config.toml
model = "image FSQ autoencoder"
dataset = "photos with spoken descriptions (Open Images, Localized Narratives)"
train_examples = 50862
image_size = 64
crop_scale_min = 1
horizontal_flip = true
translate = 0.06
color_jitter = 0.1
bottleneck = "fsq"
downsampling_factor = 8
encoder_arch = "swin"
encoder_norm = "layernorm"
encoder_norm_position = "pre"
encoder_activation = "swiglu"
encoder_head_dim = 32
encoder_fused_qkv = true
encoder_bias = "all"
encoder_qk_norm = false
encoder_parallel_block = false
encoder_moe = "top_k"
encoder_drop_path = 0.1
encoder_num_experts = 8
encoder_moe_every = 1
encoder_expert_mlp_ratio = 1
encoder_experts_per_token = 2
encoder_shared_expert = false
encoder_patch_size = [4, 4]
encoder_conv_stem = false
encoder_depths = [6, 6]
encoder_widths = [80, 160]
loss = "mse"
latent_channels = 4
decoder_norm = "batchnorm"
decoder_activation = "gelu"
decoder_widths = [32, 64, 64, 64]
decoder_blocks_per_level = 2
decoder_block = "sep"
decoder_attention = false
decoder_upsampling = "nearest_conv"
levels = 7
residual_init = "none"
optimizer = "nadamw"
lr = 0.0016
beta1 = 0.9
beta2 = 0.999
eps = 1e-08
grad_clip = 1.0
ema_decay = 0.995
steps = 3800
batch_size = 64
epochs = 4.8
lr_schedule = "constant"
warmup_steps = 110
weight_decay = 0.2
Rows from block 0 of the decoder, named by matrix and row number. Rows with one number belong to one channel. Each number is 500 + 50 x the weight over its row's rms, rounded and kept within 0 to 999. All counts start at 0. Numbers have three digits each. After the name is the row's rms in percent of the matrix's.
# convs1: first pointwise conv (decoder.mid.0.convs.1.weight, 64x64x1x1), inputs 0-63
# convs3: second pointwise conv (decoder.mid.0.convs.3.weight, 64x64x1x1, transposed), outputs 0-63
convs1.13 113:516500533479517448432506596519580476590426494562507492535484489565409432493469475527564586465502494532582499521589538433496526571532449507556432583509505577431531480451484413519431544480450568
convs3.13 101:528548486554468442504393549519478504467437521450535468495528564524423450564437456461558547513516384515463635556414526474545498596523519504473560524518478498488493462535598502583465560518551449
convs1.14 110:458537461460508512434467524500476546457391522488499465501498464559509529471448565535559484494618515482536595566617516466588513476532531515414410482441526529430601395465503439528465470528524492
convs3.14 083:429489464555494369539582476550449511460498455482580544538430438491456456466508462454513575440469487505477502527492394481508423595474460470498426418517507464470548414496412455575551511558514475
convs1.15 089:457476483509601456483491518506588485460460524586530496526488622488432458544528622500525468495502479477528458482563487448563602524460531578453419534517507538464549448531517527490453489507487340
convs3.15 078:529438571507525494572456529482464576556511536448496525510508472547500427559463402458391463469582494550400433516482551557562537567430585392493499433512476518519448454500493504480543421505526561
convs1.16 091:496503473521630396499519494514537351497508538513538493573438476524537477467472535500518579546540487491549566631485581466504521485558551437522537541469504482493485434442509481502561447426518400
convs3.16 109:516479496524465429570557557539530434480577504553531539595467538521456498569492459448488512486559563498511681443533571456480445503482479514539572412450461461476452530561502462502533429429539534
convs1.17 099:539517479558476495495569499454491513523498462491476498426489537508493580478551512392455561577576445448549495530496497535474485546507620491549518437420533493553545531550667461376514525460509524
convs3.17 089:455480480540536522604568484483471536522572477523566445454384537506529527545427500460582440496480498504500444490505488497615525585558583379514411443489448524474535496549536519514497525421526574
convs1.18 083:521480457539480456488572561515516446480473578541435525537526541507494468599546492500504537377459443373478477411465469531473466538442513530552493545429452491546427408525528453494474550577587568
convs3.18 100:552448388475442549530571369460484534536529575468480591502564620502460448485392526529458428418572505490475552455501499495534484519517534541470528448482482510543489507549503527506512513540550608
convs1.19 084:432517464537539531561521495507584452609507471503550407547436414522522531422496497448451610464511553492479499496430442493535533527508590449500521487600453435554484523394482510461552534463447431
convs3.19 102:535594548541458559534520465503558512573595516539457383526488563490500458516477576399453522544610493512459525466610519552453479556452555523515542531561544493513515523499431459472516562437574546
convs1.20 084:574479546568554531486419528579442595467514471517493524472554548541459590491549565456477461553550558546514523438588569570499476569519532523445494485406469438549510383528449553483529495520564469
convs3.20 094:506520446515553474467475480537442499461450417445561570524522513482520605515465466527519533529522486406428511541358483501499456453454417467480465394504483563584595439498507584566508510465440509
convs1.21 099:517513548501492506465485501546651556559473450455596589496563510438544546508548512466482558627553523464510567500489479544504530487459480381464511501468517430489453516452418592423533547499523494
convs3.21 086:510452528504451445538444492429455470492504458436503395611512483557555506477460525544571490459478471461485602497382470464553596525520528413521498420433488434508568464517484459491461455508563595
convs1.22 089:501560437491573530595506554613462526521471481472426414491463518508480465521503431516438490474630512459506467575542542568452499488497517558465588501467421554546501516478417493562555422465574547
convs3.22 096:475527524481511492483510396448534491516398507544503513513354441518516483535421550570509435431463582524390447526569498440515539521466492490520512598523510428431468585471520549464429460551514494
convs1.23 108:613516422545415481465502445448497450403429523505459509473607527475534441551472458563477472609446508453514464511440450522462524446433453532454465454550493423518540489536390493482433486547509544
convs3.23 100:536569579526573520502469516522602569442455516524467560545442473497500458413520460536568469548465505587491478516506465492538401516558507536472497507559624468601530470458425557567419529526520555
convs1.24 108:539459568465427521486617498483531559514533555498473520531573520504458474548544468525620514537376518489453481472520520481441399515520386516533508430586523438480473374527539501534445496512518506
convs3.24 106:513459554564541499533429444557525495474510511535466521636488471429529491493544457449472542431528498454506416473509518598491393513578406461479495591502477534520446454551445546491436421412448502
convs1.25 101:455447517448548533499550406559450416510493541480558575468484498490499523484519501507421497544532456553567505533412463565478498521521512469528541551521453576491527455583594397504621585566418496
convs3.25 113:463515492553555571509451519514535512488476545511448490534490445440532493586491461518517579425475497511590509440610516540445563449408489451511362538446463516501492591462533454454498457375459523
convs1.26 086:554508541457402484553513497454479436564527546471507425511474538489475546575531554479632518537386445503466447535434512466522462481508412519400455435495411454535478447431498435491570499461524542
convs3.26 094:379514539488452505571467567484516591520528573491491515455519519538485561456537537466601529508487596542451490549449511400556421494427508482528470408484431556532517537563427523520472569544555567
convs1.27 096:406406485549551577532484442565482401491424402488508460556546399591543486451512460466509512422511491498429514445491542495467544452568509522512560505473458513514528486431535563526550499489381464
convs3.27 083:454624536460543397530506437474442485476551444457577537444440458466468563547491566553505508449524443440434457561486479464437512529556525529461535416487479507414477520552558583482514513596436473
convs1.28 107:500454504559499449542473494489481534505477511497431335478575582505491472510505551539542479525417452471578400475517463503596508495538486516520488469464461527465513505397564458373544468523391521
convs3.28 115:541495503548490521516472599473497531538424525499477425487577466449508453457452508558521460447477424604481586524451517478540451479576562406462556588455562528577607561473550453452484468532450521
convs1.29 106:482465474553510526450526502449514522452469411554547491533514442524571587557520558463531409500495516560477481553485530584510561558554625547524538496472487551533516553479460519507531477408480327
convs3.29 094:487518515538581558483524545529543522496495457434530523476481460495449562495497513481489583589469532427597537495474516568490520511521467524478521540529459458588574490359399527519378475399505421
convs1.30 090:475486505465540502536535683505474552519489527540490526574477525494468465447503478560495541502543509508511570448654521496533500555579464515491499451559567416533470414513604508546470446436479462
convs3.30 102:501429521501530508485591529475490409504509463539403455545459511397479522538602491451547505511498437462535425521522504471435491514606449509413517378463435503482589529559450465469487488464458583
convs1.31 109:556530507518531447514419482443464550464508507512469491567504528526485448510574484467450669550497505410565497524488503507379440442496407498500593412515461497489527546511437429424527505560524533
convs3.31 112:558556503523596479482465580567500490528528485468473541555472463504527571557500472498369572470573496492475577453577469547405484592445576469464491523550477538513511513436544502496397492421559442
convs1.32 081:599559463449472543427530522440435554451552508507479418521497428438469530495552479473556464630457513452458448528521537488457415529454522471516544483450509603571463474435512525454571526553430575
convs3.32 101:480484527399518530455508386538515523554461501460474594536423499494403468475466618519481513512474483441503556354464462502508492521491531535499521459520424516610386588532475496521489472523505483
convs1.33 101:549524523531463447563476492425494482395448598433474525450612509467434423548535522491525537501407502446480406485454487555520478497538514612453562489510510422460497469536453518459470449457598454
convs3.33 098:459495582547562514487530588573573493608547506519554550509533505420470413436518495481444468521575442528546539483500537515520411577471496474487485583508522442402522526478466566441420489444479412
convs1.34 105:538452522507526600508460629507490407554491417532504479559542478493499551537581487529485447465490569499401505548525476480538512554492544474506442575558609436492372530538456539569491465534537508
convs3.34 113:579462454507451401527518540517553486521544451555516497556463522550526422539427379503568524473553580528535549470527560542502490532486533391519567515468509521494509477514454508426483363414544434
convs1.35 116:458486608621498510554478519477481558562531469472532577459487530554430479422428487380516468572529501442507535426527538478546564441515552476505437512553573485499524520456545518519619556449503452
convs3.35 129:479514571502475519496360436555459501530517472461451541519473468466465498528532560504607492442540433428498483505501504529485371515544550425589509439467520488528519496601464502527429490467490641
convs1.36 101:514502584548502556557486479588529537471479454536454503477427575510415520501501565487527471457548460511511515454577515534594474517545499543457467511593418512457356538506448483548494436418616497
convs3.36 091:468554510501488534465489505422416464477506500478500483543499412491508632533475422546489567443525496440509402418434569570472459500439502428472479426480341516475511434471541531482461450493472500
convs1.37 086:471583510499527460469494470557555516512529399539524521533416466502441485582506503508464546484483483546541478482661454538529496460565496360483486576503583586516414526515443458445508463452453497
convs3.37 086:534564498383568419424476544522508418493631431540523578546459478447594497513480536546516557499518494463521575492485512452448558529561552456492476501448455537497587553545569518523466579489515546
convs1.38 129:476483522519546467521420557547569470546453452541520480554413456545446540444467588461480493486629509578532546500558493540579577506516567491518512583491616558456547518498521496498482564495470389
convs3.38 122:516600538539593553441462513436505427453455485456535496521503531562431504464547426446468535440582512443479474449369456545489471544520545495490613452518516408448475471537506453435455515432522458
convs1.39 105:470542519546610443497523543509526463504547461465457499449497424479521475511510443506472533540545590602501515509516612487455455591542486421439523439560640519505442486523527471454515435425586497
convs3.39 086:471463534510477539404541649428536448511475533529525545457454530486491428515416410470540461493530468551541468486605442396514549509559466434508528443537537465468537506489449564488474461442527596
convs1.40 112:481520445504666491519420497448498581521505445541600409473518461496455550419541558494512516419535483414602542521548554458566532554566488530454506444463497465482481555475500459506462475503505567
convs3.40 097:437491550478553521511478509473555499412605503576457518475542522537382505459530508432408549511439459505429451478443585527471541470462488520484514424528371505404450424505465464533487452536536453
convs1.41 090:470581525488518480495469538459572369509484518486539449500499496602569487515436429503506469418499462526524563462471466582526587449527489450417520515598550452599521473493475546509533446538526380
convs3.41 092:454484441512423457479534476459525430555543532512551545435474511444494529637411476440553530509529496423459492430542535468611417502488537558453613570454509473557441472506538530480535515513481578
convs1.42 108:500436533467459480472459451551553537528502474521528438492400490464437497480549534527498536411443476510516506523586448533446468547610493567523417488471564410442490557399574512460470425390538481
convs3.42 098:429440485526517410625487494550445415569534456526478457536396480491422527570521511453573510405469519524509457535500548488604505487488506542535519596498450493472457589575462510498564509507510572
convs1.43 114:433561437458543492486495463584547481667404459528534449486433473463422552522532525484477457437560578506545507467500404564481494497522535475492542559519460612446556507496467511551559517489550520
convs3.43 115:486561456463545524515456485569458550460559508533529565458437415534465575589461493502530412525435386452460470499493482529498553466429541430521482487476422620524462535558531518507470600449532566
convs1.44 102:512507427522520374486532501559535512490484495454471483533406421563545479440459459519460537556465475477611538492490573439512471453511481525489482466465523513537453553389497522437546675509483449
convs3.44 096:524548431522494564442493521508532373516497423507553498496528454487470598472489497566508558602484514506500497590505473480457428433390539432499541500512480498554562485398489462470548433458427403
convs1.45 088:474469486505535423522483431486568487485525485669513549505488469533542445515480535428462578578507414492601503511572537458515517478604550380544485525552476490568492517523445548516493563470460539
convs3.45 106:426546510493565552548474462512481549542477419419477463582420455457487556562475426516469472444517561453542485489545462543502488539507435409473391465503560472547478514476553460562407548395496575
convs1.46 096:496557473461517481424461390460526429546557506407465530474528467544461473491452469528509508446431541453468471530471596418634483477382514507500558483561475466512516548512572525508470429482490607
convs3.46 086:512547493490503559480579466579534444508502448544544513497468472513439611467550439491461399409425559531479499593370392479549461509518579524556421503541524537477544519457466518495490508524484564
convs1.47 115:490501476511454534595492437499480489608467430544517384560528538484517574456524567385507565530514481518457503565472511430596479505425534492561495514538525409447507504511619507504514460467417532
convs3.47 101:490506523496456485505529520524491497542513433518557480501535488525543513581426471533526407398387532578500516555548530538516451502457575484425421594497526481532474495465604512474332463537470525
convs1.48 097:523509493453471485495588548510440498504529462486413538491552600514517526565529367544610473475450487442571448459490470569470475568548466548490443461522539438495545485616575478526447494465572443
convs3.48 108:522465488445432467551570520520464437446490522486529502560483516408489479592494539583506463486482480521457393448529399582446560465493386494562494504476454513533443362535552460482506446552453494
convs1.49 121:530538449518505524602364666514501545502480437573521558607567498602495544518487426550541528464501468522465558511481513519520494482441521453533571470494553441493505556546519480523528510447550463
convs3.49 123:490598542498516534507489480509516487483477469466476564486418462494496511491559595476497512392524561450506492557630489499462551435429428532510360499519510563511510529439510527420592563511487403
convs1.50 090:383457531516617474521544566496587566532500457517525479480431488457459541409509508460517450520551472561553506682554476536524426508486462421477478435512541480517562545505530463552508490501508459
convs3.50 087:551551450536506587511518430534420450510505489503507403464539451503405523509450508572633518381464500537520521474491542528505505551561414463552462545439478484586556499497489563411553561468482523
convs1.51 108:494404489533518517493458396575468595452498585510453512461522464465411530571506437526472432501552408487444490513517509478434399532572471587482510468550472415483535441540494520492518421494529595
convs3.51 103:500577488524540424592447541432534470492479546450468527518422500521614447535507536516505508532522604442454583510485544548514460546463469389478589588517555400437516544524490435484523535518543461
convs1.52 093:504546562398545506553468477520429551566610483468474445479477449518449552491470486516372531516617483538441437557460454518484465535577501516446555460466534512533463453509452469432614485473537548
convs3.52 099:524538514503504563483457542469561538562427500368550517537524482553481444509441499458576513418579553503437524414518469458558485484468555393542617527454395494471539522504448468456509528488569474
convs1.53 090:541455414524531449532452548524663491532473558545534447486501547496517507442505513524481466425533462417522550457622538569511584532483556469485520572546569562448500543546530471480551494398484507
convs3.53 104:429539484467475427502486412510479488460502478548559445421563454402591526537556508579485526578449486548545503549580491518489572536517494484610524591566520535505545426451461467523510554561499413
convs1.54 097:592511570534429559487441590510422577498408466515506483518562539515445510480527394511491504476507461624455527540478550498406521517543542519467593514508537499594479414515519496542559469481504414
convs3.54 109:496367529408462547506560558481514543531559535533460471472468530458549490483505499463510454616444542462370502491377466471531572520520522537487590502593481439476588539489436485496501523532501499
convs1.55 117:538448495497570460444380519559566523499459501627540506443514524508536537537473504537475420555565482571580517490544519545573496470496488541528484595436476543494506499424507522473368516442578438
convs3.55 102:545545508469493484448501599499544462485531485394502564486495510579522573606507445489499482445491451537516524445457511527597475517486647517470609474487546508470494480505474391425525553543586535