python train.py --encoder_arch="swin" --model="image FSQ autoencoder" --dataset="photos with spoken descriptions (Open Images, Localized Narratives)" --train_examples=50862 --image_size=64 --crop_scale_min=1 --horizontal_flip=true --translate=0.06 --color_jitter=0.1 --bottleneck="fsq" --downsampling_factor=8 --encoder_norm="layernorm" --encoder_norm_position="pre" --encoder_activation="swiglu" --encoder_head_dim=32 --encoder_fused_qkv=true --encoder_bias="all" --encoder_qk_norm=false --encoder_parallel_block=false --encoder_moe="top_k" --encoder_drop_path=0.1 --encoder_num_experts=8 --encoder_moe_every=1 --encoder_expert_mlp_ratio=1 --encoder_experts_per_token=2 --encoder_shared_expert=false --encoder_patch_size=[4, 4] --encoder_conv_stem=false --encoder_depths=[6, 6] --encoder_widths=[80, 160] --loss="mse" --latent_channels=4 --decoder_norm="batchnorm" --decoder_activation="gelu" --decoder_widths=[32, 64, 64, 64] --decoder_blocks_per_level=2 --decoder_block="sep" --decoder_attention=false --decoder_upsampling="nearest_conv" --levels=7 --residual_init="none" --optimizer="nadamw" --learning_rate=0.0016 --beta1=0.9 --beta2=0.999 --eps=1e-08 --max_grad_norm=1.0 --ema_decay=0.995 --max_steps=3800 --batch_size=64 --epochs=4.8 --lr_schedule="constant" --warmup_steps=110 --weight_decay=0.2
Rows from block 6 of the encoder of a small image FSQ autoencoder, named by matrix and row number. Rows with one number within an expert belong to one neuron, the router's apart. Each number is 500 + 25 x the weight over its row's rms, rounded and kept within 0 to 999. All counts start at 0. Numbers have three digits each. After the name is the row's rms in percent of the matrix's.
After each expert's rows are labels from the 100 images, of 14976, where the router gives the expert most weight on average: "patch colour" is the nearest of a few named colours to the mean colour under the peak. Only what is clearly more common there than usual is listed. The data: photos with spoken descriptions (Open Images, Localized Narratives). In brackets: how many of the 100.
# router: router (encoder.blocks.6.mlp.router.weight, 8x160), inputs 108-159
# gate: expert gate (encoder.blocks.6.mlp.gate, 8x160x160), inputs 108-159
# up: expert up (encoder.blocks.6.mlp.up, 8x160x160), inputs 108-159
# down: expert down (encoder.blocks.6.mlp.down, 8x160x160, transposed), outputs 108-159

# expert 2
router.2 093:446498514512504486512471500514509477493495489473515522506526496482510516504523479463511468498565522519541554479477503497503481496508535505446483453529465492
gate.6 096:484504503504503506468515489494519508485493502506516491554501461493498423476486553512529489520496495507489491522478490507461481490486479498512533443505491493
up.6 088:477546514506502489471550473479502542477503516489508493583503482498488514458492516503510546503485520469521459522474534509485526503491520496533556412519512478
down.6 087:496493486492518545506483508547527498500467482495494492531497493522503538517475448492546496514504506532508481497475497471459496526504464480441478493528475517
gate.7 055:469519502496536515487463505511496502522520518499483552556466531497489511530502507512537474484459449544507539483491513502471529522516540482502519510474503532
up.7 053:462494504527453533526504483525510507511484462490493513555488502517536477529486533492479474516535470489509504478471494511510484519515458508519543474481489542
down.7 050:543482507489503475494546539515507498489541525491497504481473487502527488475531561461509526508489534493494482537522459481503522483527531520461521514526557510
gate.8 074:537493483513505511498487465511521481529508490534472483526513488512467519541445505457519513480507498511471468465520501490494487522520522478497501563500473514
up.8 070:429506522507504514518488524493497510492524474508483482492523472543494500455534500495506505463549492507506494460535520541554449494466524501477521472490505513
down.8 063:542515522492515529492535520535504550518491505479499506539495496496505469519513500466522511482526488491490506515588497492452500476497513488510497507494489508
gate.9 152:497504516526500486463476538503501510496467482511538491464509519475457515516482503546529527488468491475484458536513547508475522546506471508448502526509492489
up.9 186:503509500512491492527522502426455520503528505533485491499461529533522518464543495497473508484531539491499500509459470488533485481473510487511501480522491451
down.9 137:487499528519449492479514476456493538481509520469476515520467482522515486419530543500548533491510517487514481492477528460537482510461469479524484461517492501
gate.10 132:490487515536473472497529499463455570493527520504482505480447513481512493494538494506506524498476523473514521532515491486494515508477517535502502491482514420
up.10 120:483488497473515484498563466488484499497468481540496487526524534480495550485511501468456465508528517490477487493516528533496491471502493515525516524516499493
down.10 120:551539502509503457490532512540484523465488455470499497485500496491515459522478504509472504481476487483501485501504499509485506504485560495504507529484537499
patch colour: grey (73)

# expert 0
router.0 066:493487498492516496482510538460492474500528505573509540501522544500484528484525493480497495509516493469499491493538487508513455493532430482518492458504527509
gate.6 051:538521519490495534474500498473485505491437472476514531460476533501443532497501477505464547500500503507534505507459535494511518552464452513461511525492465488
up.6 057:510533536550529485514513470521509526516512506528538485468502515545492498521506513520491530515504533508487465514476500501478498514487469489567497508483478466
down.6 056:476466509509480453494492489461503527493511476535519493473524475450480524471495492520541460534464541481520494518540513524498469539482548453499541499506501469
gate.7 054:504499494525501454505503502505512524522524477538509483502503490525496505499504436500520553549471505460479453521538510467472500491483526512512513513495490482
up.7 058:485522494537467516514473438476517521514501480566508464482512525498515504478460450492494483500479477488522515480562499486506497447496506494498505517501518474
down.7 056:447433478494480480538520484513497540548494476496463507533514509520474484495479482516545544499495510513498531496526514529513493493480518513507545493491528530
gate.8 050:511485529492494506502508437500508479502502528468488510486525488505461489553505502512510543498518473454544470496482506489441535483494512467504457521498479466
up.8 052:572487495478543501482514524495480511491513446482532493496499479476503485483495480495503493462451465499461486480448502497485517513492516486478497518467528522
down.8 054:491502542542484509524489486474510515487521501523546520520447518564521522462518513530475465514514484544498518485446509492493510486492488469502467501534474473
gate.9 069:511467520537498516474536472557492460509498507456505510511520471488487502540509469512474495486507516514524523492471490500494502494513501462472471490545462527
up.9 074:484505493493494457492507499473501557537481505508527508515490507489520485465472526516493555520468477443542466507511514511473526438470522510551506470491521506
down.9 086:546489488483476505493541532533520510547508482489523514503541458480487493506481496458455519505482471479497475466545519528542497516497506514508520523527520511
gate.10 206:500518505510521475500507555513514536491500440502495510539545491531511506478515432514487510491529530513480542513474538483536487494467527497489514489492490481
up.10 170:452515514516500489456483491465492502511477508482526485488498505489476489517522512498516523483472507451505432520502524512485524526534508480495498487525484475
down.10 151:500463494503498464493493515527514487478453479529536491502513534479460472517465510523505471504476503503496505521487535532468519526521517476471554498483475521
patch colour: brown (61)

# expert 6
router.6 099:511526509495504514471497477533551487521534511479504495509519493493487483525497455516503456499486492528507495464483503509474475492556530503513503499486512501
gate.6 075:496527484473516449489565490475519504486413477524543528500490508499490509502447538505543506496493489486459418550498518499493488493488494489482567471492526518
up.6 058:473464487519519530502487519505492484485509507517504506484489492516502529485531506495497512528465495452546496501494525524511559477511529465517469479508477496
down.6 066:451528518498499505500525467461486476547470517508480498439537517490508497498496500479493424503495498522511511540514496509501507525521551528489487488498481510
gate.7 045:463500526523516497505508509485561478491496519535475518452491491514439525485486476474524507503507542494530504482491515500515495480526527569539463529509474491
up.7 042:451488473500510502472480486478470480500477484495546527519534509482457469507476508460471549516503513496517496516495504523495477477537512485508469498504551473
down.7 047:528488486441440508486510506501487528468500506517500514487585509513476502480477463490521508482517541490474522476486489481495486510537448520536533506499482477
gate.8 183:551482486472500507501534503518545498509491493508509458560522495490505516498437487509495497480484487518470459487502517468477475526506455510477527545487489506
up.8 168:558483494523497501480518491496498507505520509492491517439454523488523530485508494512469480521451497490517498487453506511516548506512495497545522502499526514
down.8 151:507528480522523524479473512504520508506503525473495503473483515507492505516529484559473518529509505506501496499419565509486495472516447499545520476500475496
gate.9 120:477493512519479473514500504443490523471504467568501493531485480514516526492487516499519554503515484464475471516519509481506475484477488487497495482484492478
up.9 126:494482493496495511508461530504519501483486498496496510503512469509493512460484541499426491517491498503550481507472518552513501485522448482511518466520474497
down.9 129:443468484496549490504491506508480492513497495476513477449497486457484526504485487513464449519474502545500515502423511537570511507498395516498520482511506506
gate.10 171:556500512519488480474496501502477502485511513498490528437517533472523502502533509509504511492472503492522498509487458486515510502495491482515457540513496489
up.10 163:587487461495484493520543477494519508504518501506497487529421494530495499500453508508468503520485470498486481494463488501476514455505511502510493509467506521
down.10 155:508481489492501473517486493518518495515483499480519510494554478453501479515477502465445489495526493499499500482529509528537513524504445502480516539471512513
patch colour: grey (66)

# expert 5
router.5 085:506490440503471493449558513498490495495484486478474531489501518488505508495467487486436504499473482443515453497482542538530553489508485523491552477477553479
gate.6 063:538534513494487474501502491535487512527480495514489509491490552478487478517464472518438517531488505474512439492497530484464533493536530517507569479488510473
up.6 056:484484460510477526501537495494465515479531494496461521528500539472554509538485475500520530485551488471478540500519496503484513473473514505521504520484494474
down.6 064:491543538486530529491474439534511485483475523517474492471481444489507472477480529506534482499495480516449511490463483503527488469535501499489492511485493525
gate.7 110:505513501485497541487488508489485489508504510466508501510536455480520525512536519510464524516517482548545520494495477515475454497510473526491506489503468506
up.7 112:534508505483491508507526469518524478485505486540507489444529527519474504519486483498491480483469508507498499511453480507523548504522576485484453562518526517
down.7 104:498490505518489534488486510511533526512495504445509519512468485536505482525479507501503559476530496536493493490450556451521500507506440513490516470497487475
gate.8 171:471511487491520474510481540525490509468511451513492518517530472488497514461464486512475500505518517499510506497536525527512490499468516505527557461473508480
up.8 194:493514510485491473526457518508467510484503501480491529486540545511533511470533483484473479494534514554506538517552478489504472515462529496504503486499494499
down.8 178:520511512504484540521484537489494485504539519502481496492485490563546507489513464488521526504509521508480513503484486493554475490475459504509478483514495502
gate.9 194:515489505505474471538460495515467490512503528449496528449536490478535493484514508470464509499523509511515480510547510504520470513489454487494472518531510472
up.9 162:477511542548497503491486535485482508493520485506507484497443532553503493471553495504573465489481542510449507526473464462529448498477499476482501454516465473
down.9 219:506513489500498494510480508487493492501515467525498515495458602582491493493515480515551472490510518544521536499468453469499496504493499484490455487500474483
gate.10 061:444463539469478506514528501512493472510557504408517506509570484525505483495514497508524519476527510537520518466520506488519469514509487509510472516532499504
up.10 056:496536462507544474496474521510483521484478484509498521506468528475511446488537516485493494490499508557492545520460505500521470470501514518464504494512491543
down.10 063:485543537467503515526519500452536510550523504458496495543463478508506494516495507499558505483456475524507501527529490487557516503487470502488482514510530453
patch colour: red (52); orange (29)

# expert 3
router.3 117:526504525511497492506551502415504507512473511519478487547467549526475483485494524501522530462495479462492464519533467494507452492457535504481500490503463485
gate.6 081:510528455500499479510492488534474489482547533509474537474506473512539503499497496503497467534504479562566535479466452493468520508494505494505510483480494497
up.6 082:514470485520513530501494502520494489518521493522476469476535536454485530537484458516494514522465493482500508469481525608469494511514479516525471531468507545
down.6 081:527531537493484523473496481500508492529501536498512504493470522531491538535524493493521467513503474501480494487471485506450468468498483500522453493534501468
gate.7 054:462520465520495492516504508493495532460480536473496520458517482523488482520498492493539470517463530477476544553494491529514494494486473493476484501477453494
up.7 063:476504490514485472449476543504515529503483466506537481549462524510455521478480491516552525516471547467493449471441536467538479482488530528489502516490495505
down.7 056:467558521534515465505473493465493504519514470537472527532467514544546503512527490531566508496523502501527528566450497493540481507472514491489491501470493487
gate.8 054:512464483486477539506448498520506524502518521550494530524503427492492509485478516484511496513536485504501503462509485527466446484505491475504485453486502521
up.8 056:492492519503519472524460492532493513465520519538507506544528497529528484520485521536519466527533500478501535473501558539498463512499502504473505505471521496
down.8 059:539489462520544550462485526524549489523531549514526488455471476472489478521503506489499486510502464514525478480465509509515510526523411490521457534499479538
gate.9 089:481510499579512460483437499512469524495504534477496486490507448505533496504522495547516524534523515543526532530436502455495514492482492491503488456483489501
up.9 078:556483491536505464516531494459491544509503528525486507483481517482478507508474535512496490527470470503536466514449490501522550482481523471523471449508525500
down.9 089:450514495484487517489477490516479467493493503501523518516520525491494515511507488524444486517526512533503508480508480444453503522500533481492479517519496489
gate.10 057:467474482495504517482460491538527480488484488467501513470523477493538541537544496533467454476490488543478522501470481479510458484482522482498510527512478512
up.10 051:468531511498526500524527500472434520462498484484515496502492524502508481508521500481502488509483535489520472476475497517522530525496473488544552486527510483
down.10 063:533504502494464489504503481476518512509496537450496501513527468475488426509482484492443544540471494485512513471532507486504487464469473480501505508502471502
patch colour: grey (69)

# expert 1
router.1 094:459525463432517518506440473451500482521501525484507534483505486505533508507511505508542499480540506550533525469499496499479502510444533516528469462489481486
gate.6 061:536525492489501515510530487522496484510518523491499506455479494513498542502519479461495471511467496488509486523472472541518459474501541497537495445476495561
up.6 059:539499509512446498492489500519503506484503496483518502493482471495495501515499531474505455490459522458525490492482477468463532449516534488533460460505485501
down.6 063:513511548492498488493496479481489534505470455527493487524482566485526518529521492490472511463524451468492467488558442518487490506491589505492508503533470450
gate.7 054:514466482494471487475530496506520500487524495496516475497506507494518491484499494459498490516467438514486528477505462480485500541499504491508522539462466525
up.7 062:487455484514485480529512514464504542479495502495525523495518466482518472503468534497489507489494459467482520495506482482518499468473461464494525500469505543
down.7 063:467487524507487530481514496482520507502520482481493503532488477514494487481486531511558486483487524527505465496482524469526509469520450476471487482490469528
gate.8 048:491525565476504494467478475521488478508511480437488524467524481509485506574540524497525537529464520566523486513530489475473518523519447473536478523514517501
up.8 059:488470503504457522474521505467507516518520544503483482479491530507544484523570443519465493483465517484495528532488489464519495476517567482474501487513518519
down.8 058:494500563499488529494519547498475463518501519483476499469485451473545513512534475521476486500485553553498491528516488493507458517473532512498500497510461462
gate.9 051:441510457531577507502435544512531474488503476471500501474524497491514498540495518457558518502529492471475446473528513510475497493522520507509487471475545503
up.9 056:488489451477508481520517486466500500488500477508533502487475443519488495507508500474515473537486531501466478506480486529502480507517416531524514490479525420
down.9 059:499475483494470473497480519528448480522483461537527489511538539463473528474519503513441479479524531511508490511515506519417494519515527487478510581483480439
gate.10 134:456530493496501475498487502448459542490477501509499483488527512494491505441538514473463523492523545497505484538537532532503496519477495490507549509504505441
up.10 141:516498469516493498501524488496524543499501533481490483523549493456502488478487533514477552512515446499509493509455572525480567487515458502508522506502503529
down.10 139:478504493498516517493488473480499507487484520489508525528485496587486466525515512477523504514521509529513524492483460474494485502494437507502476462507484491
patch colour: black (92)